A small encoder-decoder audio transcriber, trained from scratch.
Training: normuon at rate 0.015, 12200 steps, batches of 96.
Rows from block 3 of the audio encoder of a small encoder-decoder audio transcriber, named by matrix and row number. Rows with one number belong to one channel. Each number is 500 + 50 x the weight over its row's rms, rounded and kept within 0 to 999. All counts start at 0. Numbers have three digits each.
Before each channel's rows are labels from the 100 clips, of 14976, where the channel reaches its highest value: "loudest band" is the band of the loudest frequency at the time of the peak. Only what is clearly more common there than usual is listed. The data: short read English sentences (LibriTTS-R). In brackets: how many of the 100, against the usual share in percent.
# convs1: first pointwise conv (encoder.blocks.3.convs.1.weight, 112x96x1), inputs 0-95
# convs3: second pointwise conv (encoder.blocks.3.convs.3.weight, 112x112x1, transposed), outputs 0-111

loudest band: 250 to 500 Hz (29 vs 12.2)
convs1.28:474571495472570553491488570514519476566579508583508561556556479526514457392589479416549508496559549454517550574504505526433496588575463536414526446511526501382537515504412412502527539498465506506519494494509534398498514495644415547489495468514501503530563462482537413411452483569494489485
convs3.28:548554507491422532527453475489551438492420539558496539548483492490462496449447504595557533567471464504449553426414505458601459607534490552510612531452448489499489567528528552490402549514420512442471470477471493506471478489535560531412492382457431467579565512524357562459574485437447464495482500548493463470503486439481538594512442490570

loudest band: 250 to 500 Hz (29 vs 12.2)
convs1.16:505520475419456537567458514485518535451388528473509523555444563552487501590475564542339452478391578501521473444538529465457468480508389452513443512563551501502490557459475493531435473501524445456482592557463488512509524520503621502456492446547626555491465439434468492461498552427493483517
convs3.16:585519504578528496509452462510498548495467458444538538631511432521515401487514496623477485477523519556530485471491431494488527459503456494530497488530450554414496530618491383603452492510476608503505511530519475414546529486531490501430431392490553606582500459580484517611535522443514448516581481533528465442481426529479510443585466491504

loudest band: 250 to 500 Hz (41 vs 12.2)
convs1.8:401454589510559407468460531513417552542436505482460449459508477560477633527555387461494502561436494510513526444483492497480490578483521482516409482516453420511499506541480463523518581486482531546423523463486486520572493457504502593488416498548383498378574530519476465432496477556541546416
convs3.8:576459512482498499452506509422528499506510591436522385601467523566505483460414491563489456461472525396510574436448420532514500529380571476488494462532554499527496484444494519481407492476560520448428433482531463563457442520413457534462414521447474505452317459509416498455569508509486485463476479449475493476565473488521486409462524561479

loudest band: 4000 to 8000 Hz (57 vs 4.7); 2000 to 4000 Hz (28 vs 2.2)
convs1.76:428499539476531483542434499445457463501496506518544424494558567507491525520427500525597501506518555460416503505467567441498509434452483612458686540466539525487525560535519475472417485506504479533474456477567569518437427485487503420606574563420447460523493535568444483475505506497622510447
convs3.76:486599507516503468460496477510495467501487353434461538501424493502416434488505480484503541466535473493470494475424469504416465429512609592447556472460558451556487507470539614428523518577535497479434565456396564469510483581487522441462419550476613488531443443409557550471478495543500494521499440511465514474525477517416502516487578378545

loudest band: 250 to 500 Hz (37 vs 12.2)
convs1.82:502476582537538447470538512466507532504596495495523484401494533485390523500457546504480661481406528478495592511487575439468538478550533527556589520496416490501525502507465492556391502465393442418504533497423545490486462533513528484580518476584547547457499441510496437403500560555541502569
convs3.82:541542519530492550437486502524483470420499500506375521604519396519535460491539613503500462484453469498426567470457623512518468548451463540506451410506522413437414499522463419531466431503484553498530534507433543523535545579507499566565528543426603482533419478529485552503586559459535464553427527525515604438466561469527452524556518465447

loudest band: 500 to 1000 Hz (33 vs 5.9)
convs1.3:459415594437494469453440490528488500536476478466473498596508582482566565541557529526544473500470469577475541542467547526451498576565510498475463526458533464573445453542481474518462554536530498510519544574586533545605412418477411505525555457609464468432515482495541440604533580395566506524
convs3.3:594559436414464539533521425473524468464501396552531496389420460455444492546581523426448480492509415496460551526466452562454537486475476475520502509523428455478404501472417436520537458527535541543512491505483521571457531415461561546561551530445498553548501489545443529380546434495581529449534474561528449495526534574488431390501538592546

loudest band: 4000 to 8000 Hz (44 vs 4.7)
convs1.32:536410525461439480588494548506500494451431476559490535495439533503505535578514511526500506565408571565501541625468324537439434502567515547543521489527489523508420452567552503587628497504566537556521514523477514498462450586557501535511458566532428527532494523526462492446549512416484478512
convs3.32:596494476549516572523552437503547563535461565524545496479521468510511455588475430473456511507499548593404490466561536443528516487443351450502587481566495412595517489477457481375499497479514510534483493400547500458567462495461469528457498507535467469471517509593480475525636406493481474481462491481461605505464496517450603502441507476588

loudest band: 250 to 500 Hz (39 vs 12.2)
convs1.17:569491554446523471464462531466427489557602503581441456476571498569458598528476484557436547515518504414482533441485596456574508422461448531523495512490555361514508475544510467452430496505452448428425495459491465484525474492554508499519542542475508473467501478487487530383516562453647397498
convs3.17:524508517512399536528601485490456465487535489537453556508509492546433428538497482446514537433515468445526525360432495577472522500487474464472391506465474668462541499546463536474471540592502523451495514587539430524512464524471409454433550499554533512440630532432504461436465572486445460617471542557508530503526522580475547496548523465475

loudest band: 2000 to 4000 Hz (79 vs 2.2)
convs1.5:497657478467540569535479443538416461499588489515557500542529503529566459452545480478481451481488485554582506567534513534430439427533498497525450464562636558581574502478474571495421513451560493452517519379508516464509515567448469517426527518473613508397510523544516498501465550532517531553
convs3.5:493547477515534512559603486471500392573485504447506448454503546473396591566474469523514454495529597554428515494485509514535396476501484546506584492478524463532499478463491488542532563523513504493532487487504489495422491450648510467471512439502569472435544481524503477605467392558527569443560376505387440507467546506471539423560504612490

loudest band: 250 to 500 Hz (31 vs 12.2)
convs1.91:522514554553535512586455488568447533483391440499515448464467531475544486454420550546471443480512543374460529415409555441539503625483618528511570577477431509518484479505519529503474447514468528537444512447435394469464610458506508481477446444525525566556553416530494489506539518524464461452
convs3.91:577527532465513469512578544579538531539540388469535514496517446462403445543451438500474467582530584531487519485524424465471473484437550526400484429535518525595514599558421446457554460501441568553530477514535475521517404592574573371546496513508478482470514514495509418499520443510470503498447452530559494439512490522630510514580489476431

loudest band: 250 to 500 Hz (65 vs 12.2)
convs1.31:575539466514589448471467409521429484508588506527457471530549514454519551487511497574438498510549486528485550551476507546546522458484375436529587492561468391402539503490542453452539522519472602431531511487519530516426486470504443490594432479446423481584560507507439636434540496485494515436
convs3.31:464518460460558489531498529503551496524539573509490507556505515603482502509507495526386467573586536513505575520464463507571511501520557577467495608396577536564518463544471582555540430498445523418505449438539503441497553506446552498483526491418455500410433434459529556541466385384469401531567531536440474458505471501576511439499486485598

loudest band: 4000 to 8000 Hz (30 vs 4.7)
convs1.99:426440486521533528502440566537503570503620516530460462557398486584450591482513542520515546547453337488495474522469446480519490475462518518500364499430493493472480492486547522480453490445553538443418467494592444500591525528450524529526542492540462484472505491477473486629432599565543497500
convs3.99:628505625487447493533505491511564540531510519590489539499492484495504544454595481461546564527481493562589534462476525439504405511438512500459545404560542514549534505471511529477539486505507584523550485455558499491562479527531550540495634501437520472567526644447518517548396382522497562405505496592488526482504593513529507446511530558519

loudest band: 250 to 500 Hz (29 vs 12.2)
convs1.51:553396521413505521432461534498513440490553513498562508515460551553513500552505517411434525583474541483561475590537537488435437549480526533564514456564450501541454460423451510427582410430404502433495506502426557532456512502534463468458520452394479553544597430559448488419436469566486521498
convs3.51:465570406510515453517466467481539541503364466497485550473459394505487470527482527388378449441533539482475491574474475553547491548505501426526503465548527513534482461471463459478496435532461552472456468454461493474400508474494535536441449566424549445451515484577452416484504490567583515511508506426587422508466455612498460380547497453401

loudest band: 250 to 500 Hz (36 vs 12.2)
convs1.40:478509611525521442489561536453578526439613542531451502527553412511456448511540489547537515471505517422557394556382430473545542554483574540435511601407527523504595538473469523508467480516531520540566497524532528447587625524537486539540527497504464470509489598513479477463473449496558539442
convs3.40:413547555479468564528478453515544470517511557467451499472503473491441470458541591537492454486453407543577445476464500527511526582497416357497435507530506522421442448454504492554471532504472596412542459521577524482484563549534450507507536524503483514498560515506397508473526619365591557526433399453485423484490411523472533495563506518547

loudest band: 2000 to 4000 Hz (58 vs 2.2)
convs1.90:522519522462551461541465472431498535478529450516525461533544516517584469515621542487530561530512437505501482480550534508593421541498548437414531486505513470570528529556611466586553452486429407551430506511513480512569470525503555367329506489504496500476545534463554574477560456489459455566
convs3.90:459491558505501388493508506533397557532549516526493516481486503474516545370607479476465464494480457543479519547442466479471533455479479427436545517499579451462485509440454577537441485504606455560442411506433502443458515538441552457479470506538457353464554437544450569424552552528460517463498512557618565556400422509504477515463484537525

loudest band: 250 to 500 Hz (37 vs 12.2)
convs1.21:435498407409538420455448477543506509544353482498516552493457506514465515480489563471509433544505558498569501493419482524537545573551441447408517517508468510607436439453516439488504551609585475510495529584467491488403418407546556481521432494523473558530493499473502494476454400529522443544
convs3.21:525547553459467525451507411498563501535459479494505533463522509554496597502438531550540541517446476508373503470510518487455458501509583507552451487472567500528459533525444481442502483597506505544570506552498474537442459494544468556732512500479565589540500477570569561564498492499519495488605366478571511499544448526569531566534492541526

loudest band: 2000 to 4000 Hz (43 vs 2.2)
convs1.46:439475461448538475501469467403475559455478477520442428568537438516470446524481457550551456415487457503566482509639578412456450554499467596546488566477452486571514504461524550431524546584497532521456562475528542467499505575502531557552418615526525645480507526510545523475552481497494568469
convs3.46:530567572596553413504465542540446540501527552542477543524551523512501462381450436514423415478552622589605456556474496555477621480433479460473461494484446496482536523482451470472500538562501493464480542477518548543561590567496585543552539509487507524566441503501557503551525589503555555502572517528478537541469418532542507403490475557583

loudest band: 500 to 1000 Hz (38 vs 5.9); 250 to 500 Hz (34 vs 12.2)
convs1.94:534500472545429537500491572514479507539487423544438605480476545520580438438522472502497484493535437509571425532565497444476541493522396537551511448415506466542495538524518553541472441532414585610489444422469548529590478492527610537479533478513443404527545467605486505454473586424524438511
convs3.94:556527516457500470449448472525543503507479565495581525584453498482466487437507560444518525553454440516612553542423440449437567515485496529406450577456647580483509572463508476585527435516508446595498430546522484442427569543504484494494488457503474534528520507520522630451562434520455512436618438457544468445484422516509529493527561460522

loudest band: 250 to 500 Hz (32 vs 12.2)
convs1.30:552501460478557555514539514493428439508531484576474350532538463537440554513492449494422475451517519567487455526596442383471490539509446433553474495426514482564479484515537527511512549521487528554492409472513484551417534551442505496476482453512496485593495424373454646528519593490513546518
convs3.30:456547464461501520526586443440476420563442610532558500469450490573516489534474565524579490504550522538462499584416503450503461565469425448491499549491533485434545493546553511559371495451461374420516415450438494438507504434493534534574504494601525506423502510500500527507515432435544435553521461470448490533493385501542408521454549511433

loudest band: 250 to 500 Hz (39 vs 12.2); 500 to 1000 Hz (34 vs 5.9)
convs1.60:488490469549565575572459574472479522473397453468420455593399552503451391581557446602541555424508446481596465527467485446510459528497494452542472454540472473384442542542450550524519489471473456515532571540500444549446455443515518495506541520553489465537503486441395473576481482487563497446
convs3.60:537603510391466512570465526540486486462420486466490468526483477425534490545511486469492466506461590427446585443488478500503480530526483439443522424593415491409414472506476501551574518424508578561470449456507477585566478478477431476437517506543526472561440374488563492570528471493490451464476444478454434627579531475546546417474529562523

loudest band: 250 to 500 Hz (31 vs 12.2)
convs1.50:461518581436446531533550490402482497560499499465528536556529470582518508415527573500554551523591564426541507560477487517474526496497498469490439559464474474505475538520631540522459500513488525531485460483480449542493446567596421490652439429555403439526520545418428455534486502444438426537
convs3.50:472555476540496542496432516467450565447482478464549519460394475463474453529453514524500488471424466506451556491461522539438522442489474474381618511475396528531611564403446522487445467464448469453514513528579473472453586494547375504462447489554432400468496401420527542427521533482541415501463528488524481436530533468506524526462518585412

loudest band: 250 to 500 Hz (39 vs 12.2)
convs1.67:456518498375525513434547505520536515489539488513518480531490494564477502451419495500545453561458492515520595474578522532532580452518557390560515451451470451475456584541486433482511578442543473571461631516481538462556457542497579460616521439551505534434584445531538505463528470418436532421
convs3.67:444529500537557482302503488502556453487451491575485510473545508514487509514518497424458460581514468545487437475469558525540436499524465452459539481554527524540499447457511564499498538359548547527481479524492619445522431559438533531548519516491538642474507579503565441414494513480583484543431525459529473507536476467450609474455506564408

loudest band: 250 to 500 Hz (41 vs 12.2)
convs1.4:497427453553496518491470498495472459464525514467475417587491518483477502543521452533458575528530537529429529490558486508525459479457516497508554413502412375423486440459456392456488536479525520425408429382440544485494440491520469493476468534464525483532471473441359673542530526539531504521
convs3.4:534547543496475550537432474504493523537433460517417527499485550592465541482490516448466470603443495432389386388416518505532488506374488508513514437507502449514556453492546472531520501603539501500480454545529515561478532516506479505582631488493493467461455545430546561413401544616566543463496488524480392522459491514532531497539470431459

loudest band: 2000 to 4000 Hz (50 vs 2.2)
convs1.11:530469478475494556481488582576464552473538542425551562458542556442496564436542482562487473536468448571547556484480441517505510482459419458475445567433511516463663502430498511430485492465527518541467599588516451435520494511430548490453475514376509499447577511545388536486509552449445469567
convs3.11:550463526594557530487566568476478539490442482590608492404519494540495499509426512499470565506495496566502463494433429495460504421411448454581504494437562456496462539522557444462439523505419454513530478512436455543538402420450552497545541459515480524528504525473505481414541573447524584446521507555511564451387517517468482520538532596651

loudest band: 250 to 500 Hz (42 vs 12.2)
convs1.65:569463424467495482394502436496448545509556457462517509521510555433447523476606514429445517540364492526587507594507508499523510482556554473548504448589492487505598532512461395483555579465496578554495532475526452460353491533435510443545492491500480609496467569464473463529550481502489545509
convs3.65:485554520508481439588514549499410489452486499385468446521418532453535485571543410491521507503485490457575414489525531528537510509592497444514496549559573536467471521427492516484390570475517470491568422485514538481490605465496457574431446401462453536513445447452456429552490582475435402519435552451502527495519586502484440412593536540515

loudest band: 250 to 500 Hz (37 vs 12.2)
convs1.85:575599520467503532485530573500561510515476550456469507449464547472513624545521509415501572477496472445354483569467473406530468631456561502512588522543498479457525505472459436585450583486530559523483466411466537477482507591536557514547482437493598440539474537500479565438473467509471493528
convs3.85:446452503546483521609511482457540493541508507517506469570548584548507504433598594538580515445505447391576483532571483563534475534551485497538423457536466453455571600513558568477583562518453477466541513523420568494509443549508479489509559518466466511433599613582451474561477490517469518476542393496487504554486532480568458507444507621505

loudest band: 2000 to 4000 Hz (60 vs 2.2)
convs1.33:534541562468531530414392501468408472546523531425342541571526521531518581550550545553572486508479528484547508527467581523560429399478568550430474471423554570530564490472536529542430501497500505429432534548530461437471468556481400490488487488537447437539509534494538475468436508514526511418
convs3.33:540483485378384500504476448457525325539493504530574531429517456542422493538525568515490608488451488605527555546518436480520502514541509448525497437438527510594506547527514508551475434467498526446458457555531430423528512437593504503515546468475528504508521470516482470478524454431512554584582446493588532450494550502375511451503538510579