Weights of a small encoder-decoder audio transcriber.
Model: waveform 16khz input, encoder norm batchnorm, encoder depths [3, 3, 3, 3], encoder widths [96, 112, 144, 176], decoder width 256, decoder layers 6, decoder norm layernorm, decoder activation quick_gelu.
Rows from block 3 of the text decoder, named by matrix and row number. Rows with one number belong to one attention dimension. Each number is 50 + 15 x the weight over its row's rms, rounded and kept within 0 to 99. All counts start at 0. After the name is the row's rms in percent of the matrix's.
# q: attention query, key and value (stacked) (decoder.blocks.3.attn.qkv.weight, 720x256, the q third), inputs 0-127
# k: attention query, key and value (stacked) (decoder.blocks.3.attn.qkv.weight, 720x256, the k third), inputs 0-127
q.144 106:45 54 60 71 42 66 88 24 63 63 51 77 62 68 57 53 42 28 36 68 53 61 46 63 39 60 54 65 46 36 19 26 78 51 71 48 43 46 27 64 56 46 16 57 28 46 41 45 79 56 61 43 29 39 47 56 52 44 58 54 34 57 53 46 63 42 48 69 21 31 65 36 54 47 57 65 34 39 47 78 43 63 38 67 75 85 55 43 18 57 56 51 24 60 28 34 44 58 37 58 75 71 44 17 48 55 71 56 57 23 40 67 35 74 41 54 55 53 41 77 47 71 28 27 45 50 18 56
k.144 092:32 41 56 47 57 43 46 33 24 65 53 72 61 41 55 36 59 43 59 05 56 61 25 54 74 00 44 46 56 79 54 65 22 38 58 49 81 72 32 48 34 49 61 25 30 61 24 58 23 51 36 51 59 68 41 47 61 38 30 68 59 40 49 77 32 39 24 60 52 33 38 61 52 59 41 54 48 47 51 41 41 62 47 71 24 61 61 38 44 37 28 63 51 48 54 34 48 34 67 33 58 50 45 60 51 64 53 55 53 55 30 42 42 53 39 76 47 52 71 38 37 33 39 49 68 42 60 36
q.145 096:58 56 29 50 62 56 67 40 72 12 66 68 41 19 12 76 66 75 59 64 80 70 68 58 44 89 57 79 69 35 47 33 59 26 58 44 50 64 39 47 46 36 41 74 50 69 53 49 58 67 35 17 46 49 36 43 45 47 51 40 51 67 53 30 60 62 65 47 31 65 46 39 62 30 57 30 61 36 71 62 37 30 37 47 48 49 59 61 49 62 48 63 45 65 57 55 56 28 46 46 34 59 46 45 66 39 51 34 58 39 37 29 54 55 78 29 31 50 40 51 58 44 27 37 54 52 55 34
k.145 100:60 68 54 19 49 25 37 58 49 88 27 60 69 38 37 63 47 22 53 30 63 55 40 61 51 58 57 44 69 70 17 52 42 53 59 60 45 61 52 30 69 20 62 48 72 38 23 73 69 51 52 50 52 39 36 70 70 47 73 64 91 47 31 60 34 44 43 26 65 68 43 54 42 49 54 55 20 29 24 29 35 26 48 43 53 49 60 55 43 53 70 34 65 27 38 43 43 58 30 49 45 32 46 29 50 50 65 40 37 28 57 26 75 46 44 43 50 48 68 47 41 43 56 87 49 53 57 46
q.146 096:88 63 73 23 57 38 47 31 37 55 42 55 51 50 53 39 34 61 54 49 41 53 65 60 58 51 51 60 56 37 57 37 52 29 19 42 55 82 32 40 78 62 53 74 59 28 19 33 28 72 64 55 71 44 40 41 37 23 02 53 33 63 66 38 44 51 16 67 63 51 57 49 67 55 39 42 85 67 68 59 42 51 65 76 60 53 59 53 61 59 50 45 67 41 55 63 52 51 43 51 72 45 45 44 45 57 38 53 71 67 30 54 47 56 53 43 41 54 57 67 49 65 39 22 45 57 16 14
k.146 097:40 50 75 56 36 73 56 46 50 38 61 68 62 78 51 63 50 62 73 62 55 53 57 58 27 42 75 45 41 74 36 51 70 54 87 35 41 26 41 77 60 42 44 34 29 60 59 40 42 28 71 14 65 46 57 75 69 38 26 48 26 67 57 82 58 40 31 50 61 36 63 14 61 55 40 40 44 51 46 64 32 60 48 58 35 66 66 55 62 24 34 52 60 43 46 39 56 50 32 60 74 52 46 59 54 26 02 30 42 40 37 66 57 33 77 50 35 57 17 36 59 41 66 50 40 61 46 53
q.147 101:92 65 67 50 46 34 37 42 67 30 54 47 49 48 07 71 41 44 51 41 62 40 61 55 58 72 50 91 64 48 54 46 51 41 59 61 62 41 61 59 42 42 53 47 44 70 41 41 64 49 50 63 38 42 40 29 38 49 49 29 45 61 43 39 73 20 30 33 64 29 55 39 51 26 67 55 44 68 45 30 47 42 43 56 79 32 38 47 42 30 19 23 46 35 34 53 47 43 35 48 38 62 44 53 56 62 30 39 64 41 67 72 44 81 48 72 65 35 48 73 43 45 68 43 44 54 27 41
k.147 097:60 39 47 78 54 61 60 67 36 35 41 65 74 44 49 54 76 30 48 61 48 47 42 42 36 62 39 37 68 37 37 58 36 21 60 44 17 67 42 55 61 44 69 50 36 63 46 61 46 48 69 35 40 54 54 59 60 61 68 39 63 55 53 50 28 59 21 23 42 34 82 43 73 56 52 29 61 31 32 63 67 25 45 54 57 58 81 42 58 53 45 64 61 84 55 58 65 29 27 39 54 55 32 59 63 62 45 77 64 58 51 38 50 45 72 45 37 31 57 53 94 49 66 55 51 52 46 83
q.148 101:62 16 47 59 55 32 59 46 47 78 46 37 34 51 36 39 68 33 50 74 50 57 81 62 61 59 55 22 54 34 53 44 39 52 37 66 36 50 56 84 50 51 48 51 79 29 42 41 70 46 46 44 43 56 76 69 27 61 69 21 52 47 34 35 39 39 64 63 67 40 60 26 77 55 62 39 39 52 54 79 63 50 62 34 38 33 36 69 53 73 51 36 51 22 76 69 63 50 30 69 39 48 55 38 57 47 56 69 18 59 31 43 85 45 45 57 67 66 69 71 53 75 45 44 34 58 25 48
k.148 096:42 59 55 35 50 80 55 54 67 41 38 76 46 48 32 68 56 33 46 26 24 21 08 28 39 49 47 72 66 33 74 47 59 57 58 50 35 59 43 52 67 59 15 87 53 56 59 57 63 40 66 70 51 60 53 33 28 41 69 51 75 42 43 28 52 44 47 67 53 60 51 57 39 56 72 64 32 56 53 36 61 48 55 46 45 56 38 65 39 62 60 57 51 37 48 38 73 50 83 56 34 40 43 49 75 58 75 62 27 72 54 45 36 53 49 47 44 66 43 37 28 56 54 64 23 30 37 41
q.149 095:35 68 47 68 52 37 29 60 55 33 75 69 38 34 54 32 50 73 48 58 54 39 62 39 71 43 90 46 68 72 35 27 76 51 24 68 28 36 30 43 38 33 52 67 18 73 23 41 45 36 17 64 30 21 57 25 38 36 73 32 57 67 54 51 41 47 49 44 63 50 18 93 44 70 55 37 48 58 36 48 79 50 49 48 36 57 34 68 41 50 31 52 60 60 49 41 46 52 73 61 27 59 36 65 59 68 31 30 41 51 53 65 48 30 56 62 46 39 42 43 81 54 70 61 32 50 75 47
k.149 099:39 58 33 41 47 37 36 55 30 38 72 40 58 42 53 46 62 56 48 57 52 33 24 74 42 60 30 64 59 42 85 20 20 59 72 54 53 74 70 37 58 48 26 62 51 62 35 33 65 37 21 60 52 50 61 40 66 54 52 62 45 28 57 49 32 59 36 41 10 61 52 50 87 57 60 46 65 40 42 53 42 95 64 58 47 23 24 65 43 26 29 29 72 61 46 68 41 37 61 47 40 66 80 38 30 32 43 27 72 37 51 71 44 70 46 50 61 54 58 54 57 24 29 58 42 51 47 73
q.150 095:39 84 40 38 56 51 70 40 70 56 47 44 59 31 70 63 41 72 67 47 48 77 55 56 59 30 35 40 56 52 38 41 10 58 50 51 48 38 36 46 41 27 21 54 15 54 61 22 47 72 41 59 58 34 47 50 73 62 65 52 34 66 69 67 44 38 34 40 20 50 57 45 55 47 30 56 47 31 58 99 37 43 28 73 37 51 31 49 66 48 45 52 62 59 62 33 68 52 61 53 32 51 21 68 34 51 32 41 58 37 30 76 31 69 44 38 47 44 28 68 45 44 86 53 52 61 53 33
k.150 099:57 39 47 55 52 42 39 54 41 33 43 53 37 61 45 81 47 47 69 39 72 69 67 22 57 33 46 55 51 52 32 53 67 37 45 44 58 58 45 43 64 35 56 38 69 18 68 66 41 59 32 64 42 72 48 50 76 38 49 69 31 42 28 57 34 64 30 42 59 26 31 61 91 60 47 59 49 33 37 57 45 79 56 53 48 63 35 37 49 70 63 49 63 57 47 46 57 41 61 67 58 12 77 62 57 59 27 24 62 73 37 30 36 68 37 42 51 32 87 48 58 52 36 50 68 66 34 07
q.151 099:15 39 50 61 44 58 53 63 78 51 42 54 20 14 56 45 27 55 68 65 65 36 44 54 42 55 46 46 55 44 49 53 30 32 50 52 68 56 79 39 68 38 56 64 56 51 43 72 57 45 29 55 44 37 48 30 62 72 30 45 37 45 35 35 41 47 56 32 71 51 60 42 44 10 82 24 28 46 35 43 40 53 46 59 29 78 50 39 38 60 56 68 99 34 55 45 53 53 50 79 44 52 65 76 55 71 29 66 45 38 46 30 68 64 59 03 57 44 38 33 60 32 61 36 35 41 48 52
k.151 101:41 51 79 42 67 40 47 93 28 34 63 41 37 72 71 87 48 37 48 62 44 41 73 45 36 45 53 42 43 18 54 41 50 51 39 53 63 54 31 39 24 43 49 48 56 44 40 26 18 51 55 39 42 61 77 61 62 20 65 49 53 65 32 45 16 58 31 45 45 37 46 68 43 51 35 37 44 26 43 42 20 53 55 52 51 37 91 43 51 52 53 65 49 57 52 64 24 60 37 71 54 63 38 47 44 62 33 59 54 58 42 63 58 51 72 41 41 34 40 43 46 49 63 59 66 74 58 53
q.152 101:42 32 30 55 50 45 55 30 37 42 47 38 44 60 48 57 41 34 58 35 35 69 48 52 51 77 96 57 54 74 64 52 60 40 54 33 47 56 47 32 39 68 28 46 49 26 51 60 60 54 84 62 36 32 46 33 66 43 59 44 35 43 75 52 65 55 51 43 53 39 26 46 65 57 44 44 54 88 53 59 39 32 39 58 21 25 45 51 53 48 43 51 25 53 58 43 76 66 72 29 67 48 64 38 59 34 53 47 23 42 61 57 56 54 42 81 47 50 35 49 63 46 44 31 43 61 20 34
k.152 097:80 42 31 27 77 53 47 43 74 54 35 54 52 74 36 34 76 50 42 57 46 41 56 55 51 83 49 38 68 40 45 46 48 44 40 41 56 59 49 54 40 37 48 31 46 60 63 47 60 78 43 49 70 50 10 41 43 48 48 55 49 55 61 54 49 20 64 52 47 41 95 56 64 22 54 53 29 46 52 26 37 62 40 65 67 69 84 52 53 00 45 46 49 63 60 43 42 39 46 54 64 62 49 45 51 56 41 47 73 55 38 61 54 41 71 39 31 75 52 41 69 31 51 38 69 39 59 56
q.153 099:73 81 43 54 44 27 72 54 62 59 37 55 66 51 55 44 50 37 31 51 81 48 41 33 42 65 66 72 26 69 86 50 28 63 33 48 66 42 54 28 73 19 54 38 56 18 49 56 48 12 72 70 23 37 72 46 42 33 48 24 46 69 50 46 61 55 62 59 60 59 66 11 31 35 60 32 44 45 77 47 53 87 40 62 46 17 38 84 28 36 54 54 81 70 37 45 55 58 32 69 56 58 68 40 60 58 62 40 64 49 42 57 66 55 60 34 40 26 53 72 45 50 66 55 50 54 20 54
k.153 105:23 57 51 48 85 69 49 55 67 51 32 38 46 38 39 47 37 63 44 39 50 48 30 55 48 27 25 55 73 17 28 56 21 42 54 48 66 41 28 60 35 56 42 72 43 62 60 38 16 72 59 29 57 47 49 59 68 38 55 47 49 57 70 42 62 27 50 28 50 46 42 57 63 32 51 52 45 33 57 61 32 28 56 48 50 53 47 39 33 72 72 39 53 41 46 58 62 65 21 37 36 48 53 56 38 68 70 39 42 70 63 47 38 39 50 33 50 18 55 47 32 41 50 48 50 77 55 49
q.154 097:30 58 29 54 77 56 68 48 52 36 53 59 34 41 43 71 41 52 47 49 33 47 72 48 80 66 70 51 50 40 31 39 39 30 33 54 64 57 43 35 37 33 51 60 32 55 37 35 48 81 69 46 53 69 26 14 60 33 58 58 51 53 43 27 53 78 32 28 41 39 77 60 48 65 48 42 36 41 47 60 70 46 54 40 63 45 50 55 40 42 48 37 58 43 53 67 60 42 68 51 49 32 34 48 67 61 38 40 32 37 69 42 48 47 48 51 48 53 64 09 67 52 65 50 65 65 26 48
k.154 097:54 33 50 55 62 66 46 49 70 37 85 51 60 77 67 11 42 49 48 29 56 56 42 48 51 53 12 22 27 24 42 60 51 52 47 67 53 50 70 69 51 60 63 71 53 56 44 31 58 26 45 42 63 82 68 59 34 54 65 75 61 46 60 66 66 48 32 71 37 75 62 49 54 37 19 48 54 29 65 38 50 82 36 38 42 33 58 47 27 43 46 54 36 48 53 52 53 51 32 65 50 61 49 61 83 24 59 46 45 52 60 58 30 37 40 54 26 53 44 64 45 50 33 69 66 60 81 38
q.155 105:54 44 13 36 44 44 50 65 10 57 44 45 78 55 46 17 30 47 42 67 48 32 49 33 57 49 73 45 45 68 58 38 56 54 48 40 63 45 40 37 34 49 61 65 42 73 51 77 37 60 47 39 39 46 50 46 60 44 38 29 75 45 26 47 87 54 59 46 39 85 80 74 61 71 46 45 52 66 46 65 64 48 18 49 37 84 25 52 46 54 49 94 17 61 52 29 42 51 34 65 37 30 56 63 51 48 27 57 49 46 81 34 60 56 59 55 79 53 58 36 29 48 36 53 56 63 61 38
k.155 104:57 64 37 52 47 51 98 62 52 47 41 26 29 40 54 30 62 45 36 67 60 65 57 69 22 49 55 55 63 44 70 38 48 27 79 61 39 57 61 80 85 51 42 59 59 63 53 34 49 56 66 12 38 61 66 49 46 37 27 29 69 65 54 50 38 72 57 35 42 35 53 49 58 16 49 55 54 64 40 57 37 39 33 37 42 53 63 57 27 56 55 39 69 58 23 78 82 54 80 38 34 61 43 60 41 12 47 52 54 63 34 42 60 63 38 28 16 53 19 46 55 56 50 59 68 52 57 52
q.156 106:65 47 39 59 62 54 50 74 36 21 31 52 57 66 51 54 65 52 52 49 46 59 50 40 45 47 65 39 47 51 49 75 34 35 24 35 40 49 25 66 33 62 48 61 54 53 49 35 34 62 47 58 23 47 62 57 59 59 48 39 63 56 36 57 33 48 43 41 48 66 33 30 44 84 42 34 57 45 68 63 59 59 21 66 49 54 66 55 40 23 56 60 82 47 45 65 41 49 68 49 45 51 64 44 51 55 47 28 51 52 57 12 74 40 28 18 81 39 82 53 28 52 60 43 65 56 44 68
k.156 101:62 61 19 78 68 45 73 48 55 54 47 69 60 55 81 46 71 42 55 57 67 31 36 39 50 59 36 35 38 60 45 12 26 18 71 52 25 30 25 58 47 44 70 59 35 65 48 35 38 64 30 24 19 53 64 50 65 61 57 52 52 52 51 32 54 78 43 58 55 43 44 48 45 61 44 43 70 52 38 46 67 40 55 53 32 58 54 60 54 41 46 54 37 34 71 80 35 65 53 72 36 62 57 37 46 34 36 64 61 84 43 53 59 45 56 24 69 60 24 67 42 49 49 69 40 46 62 40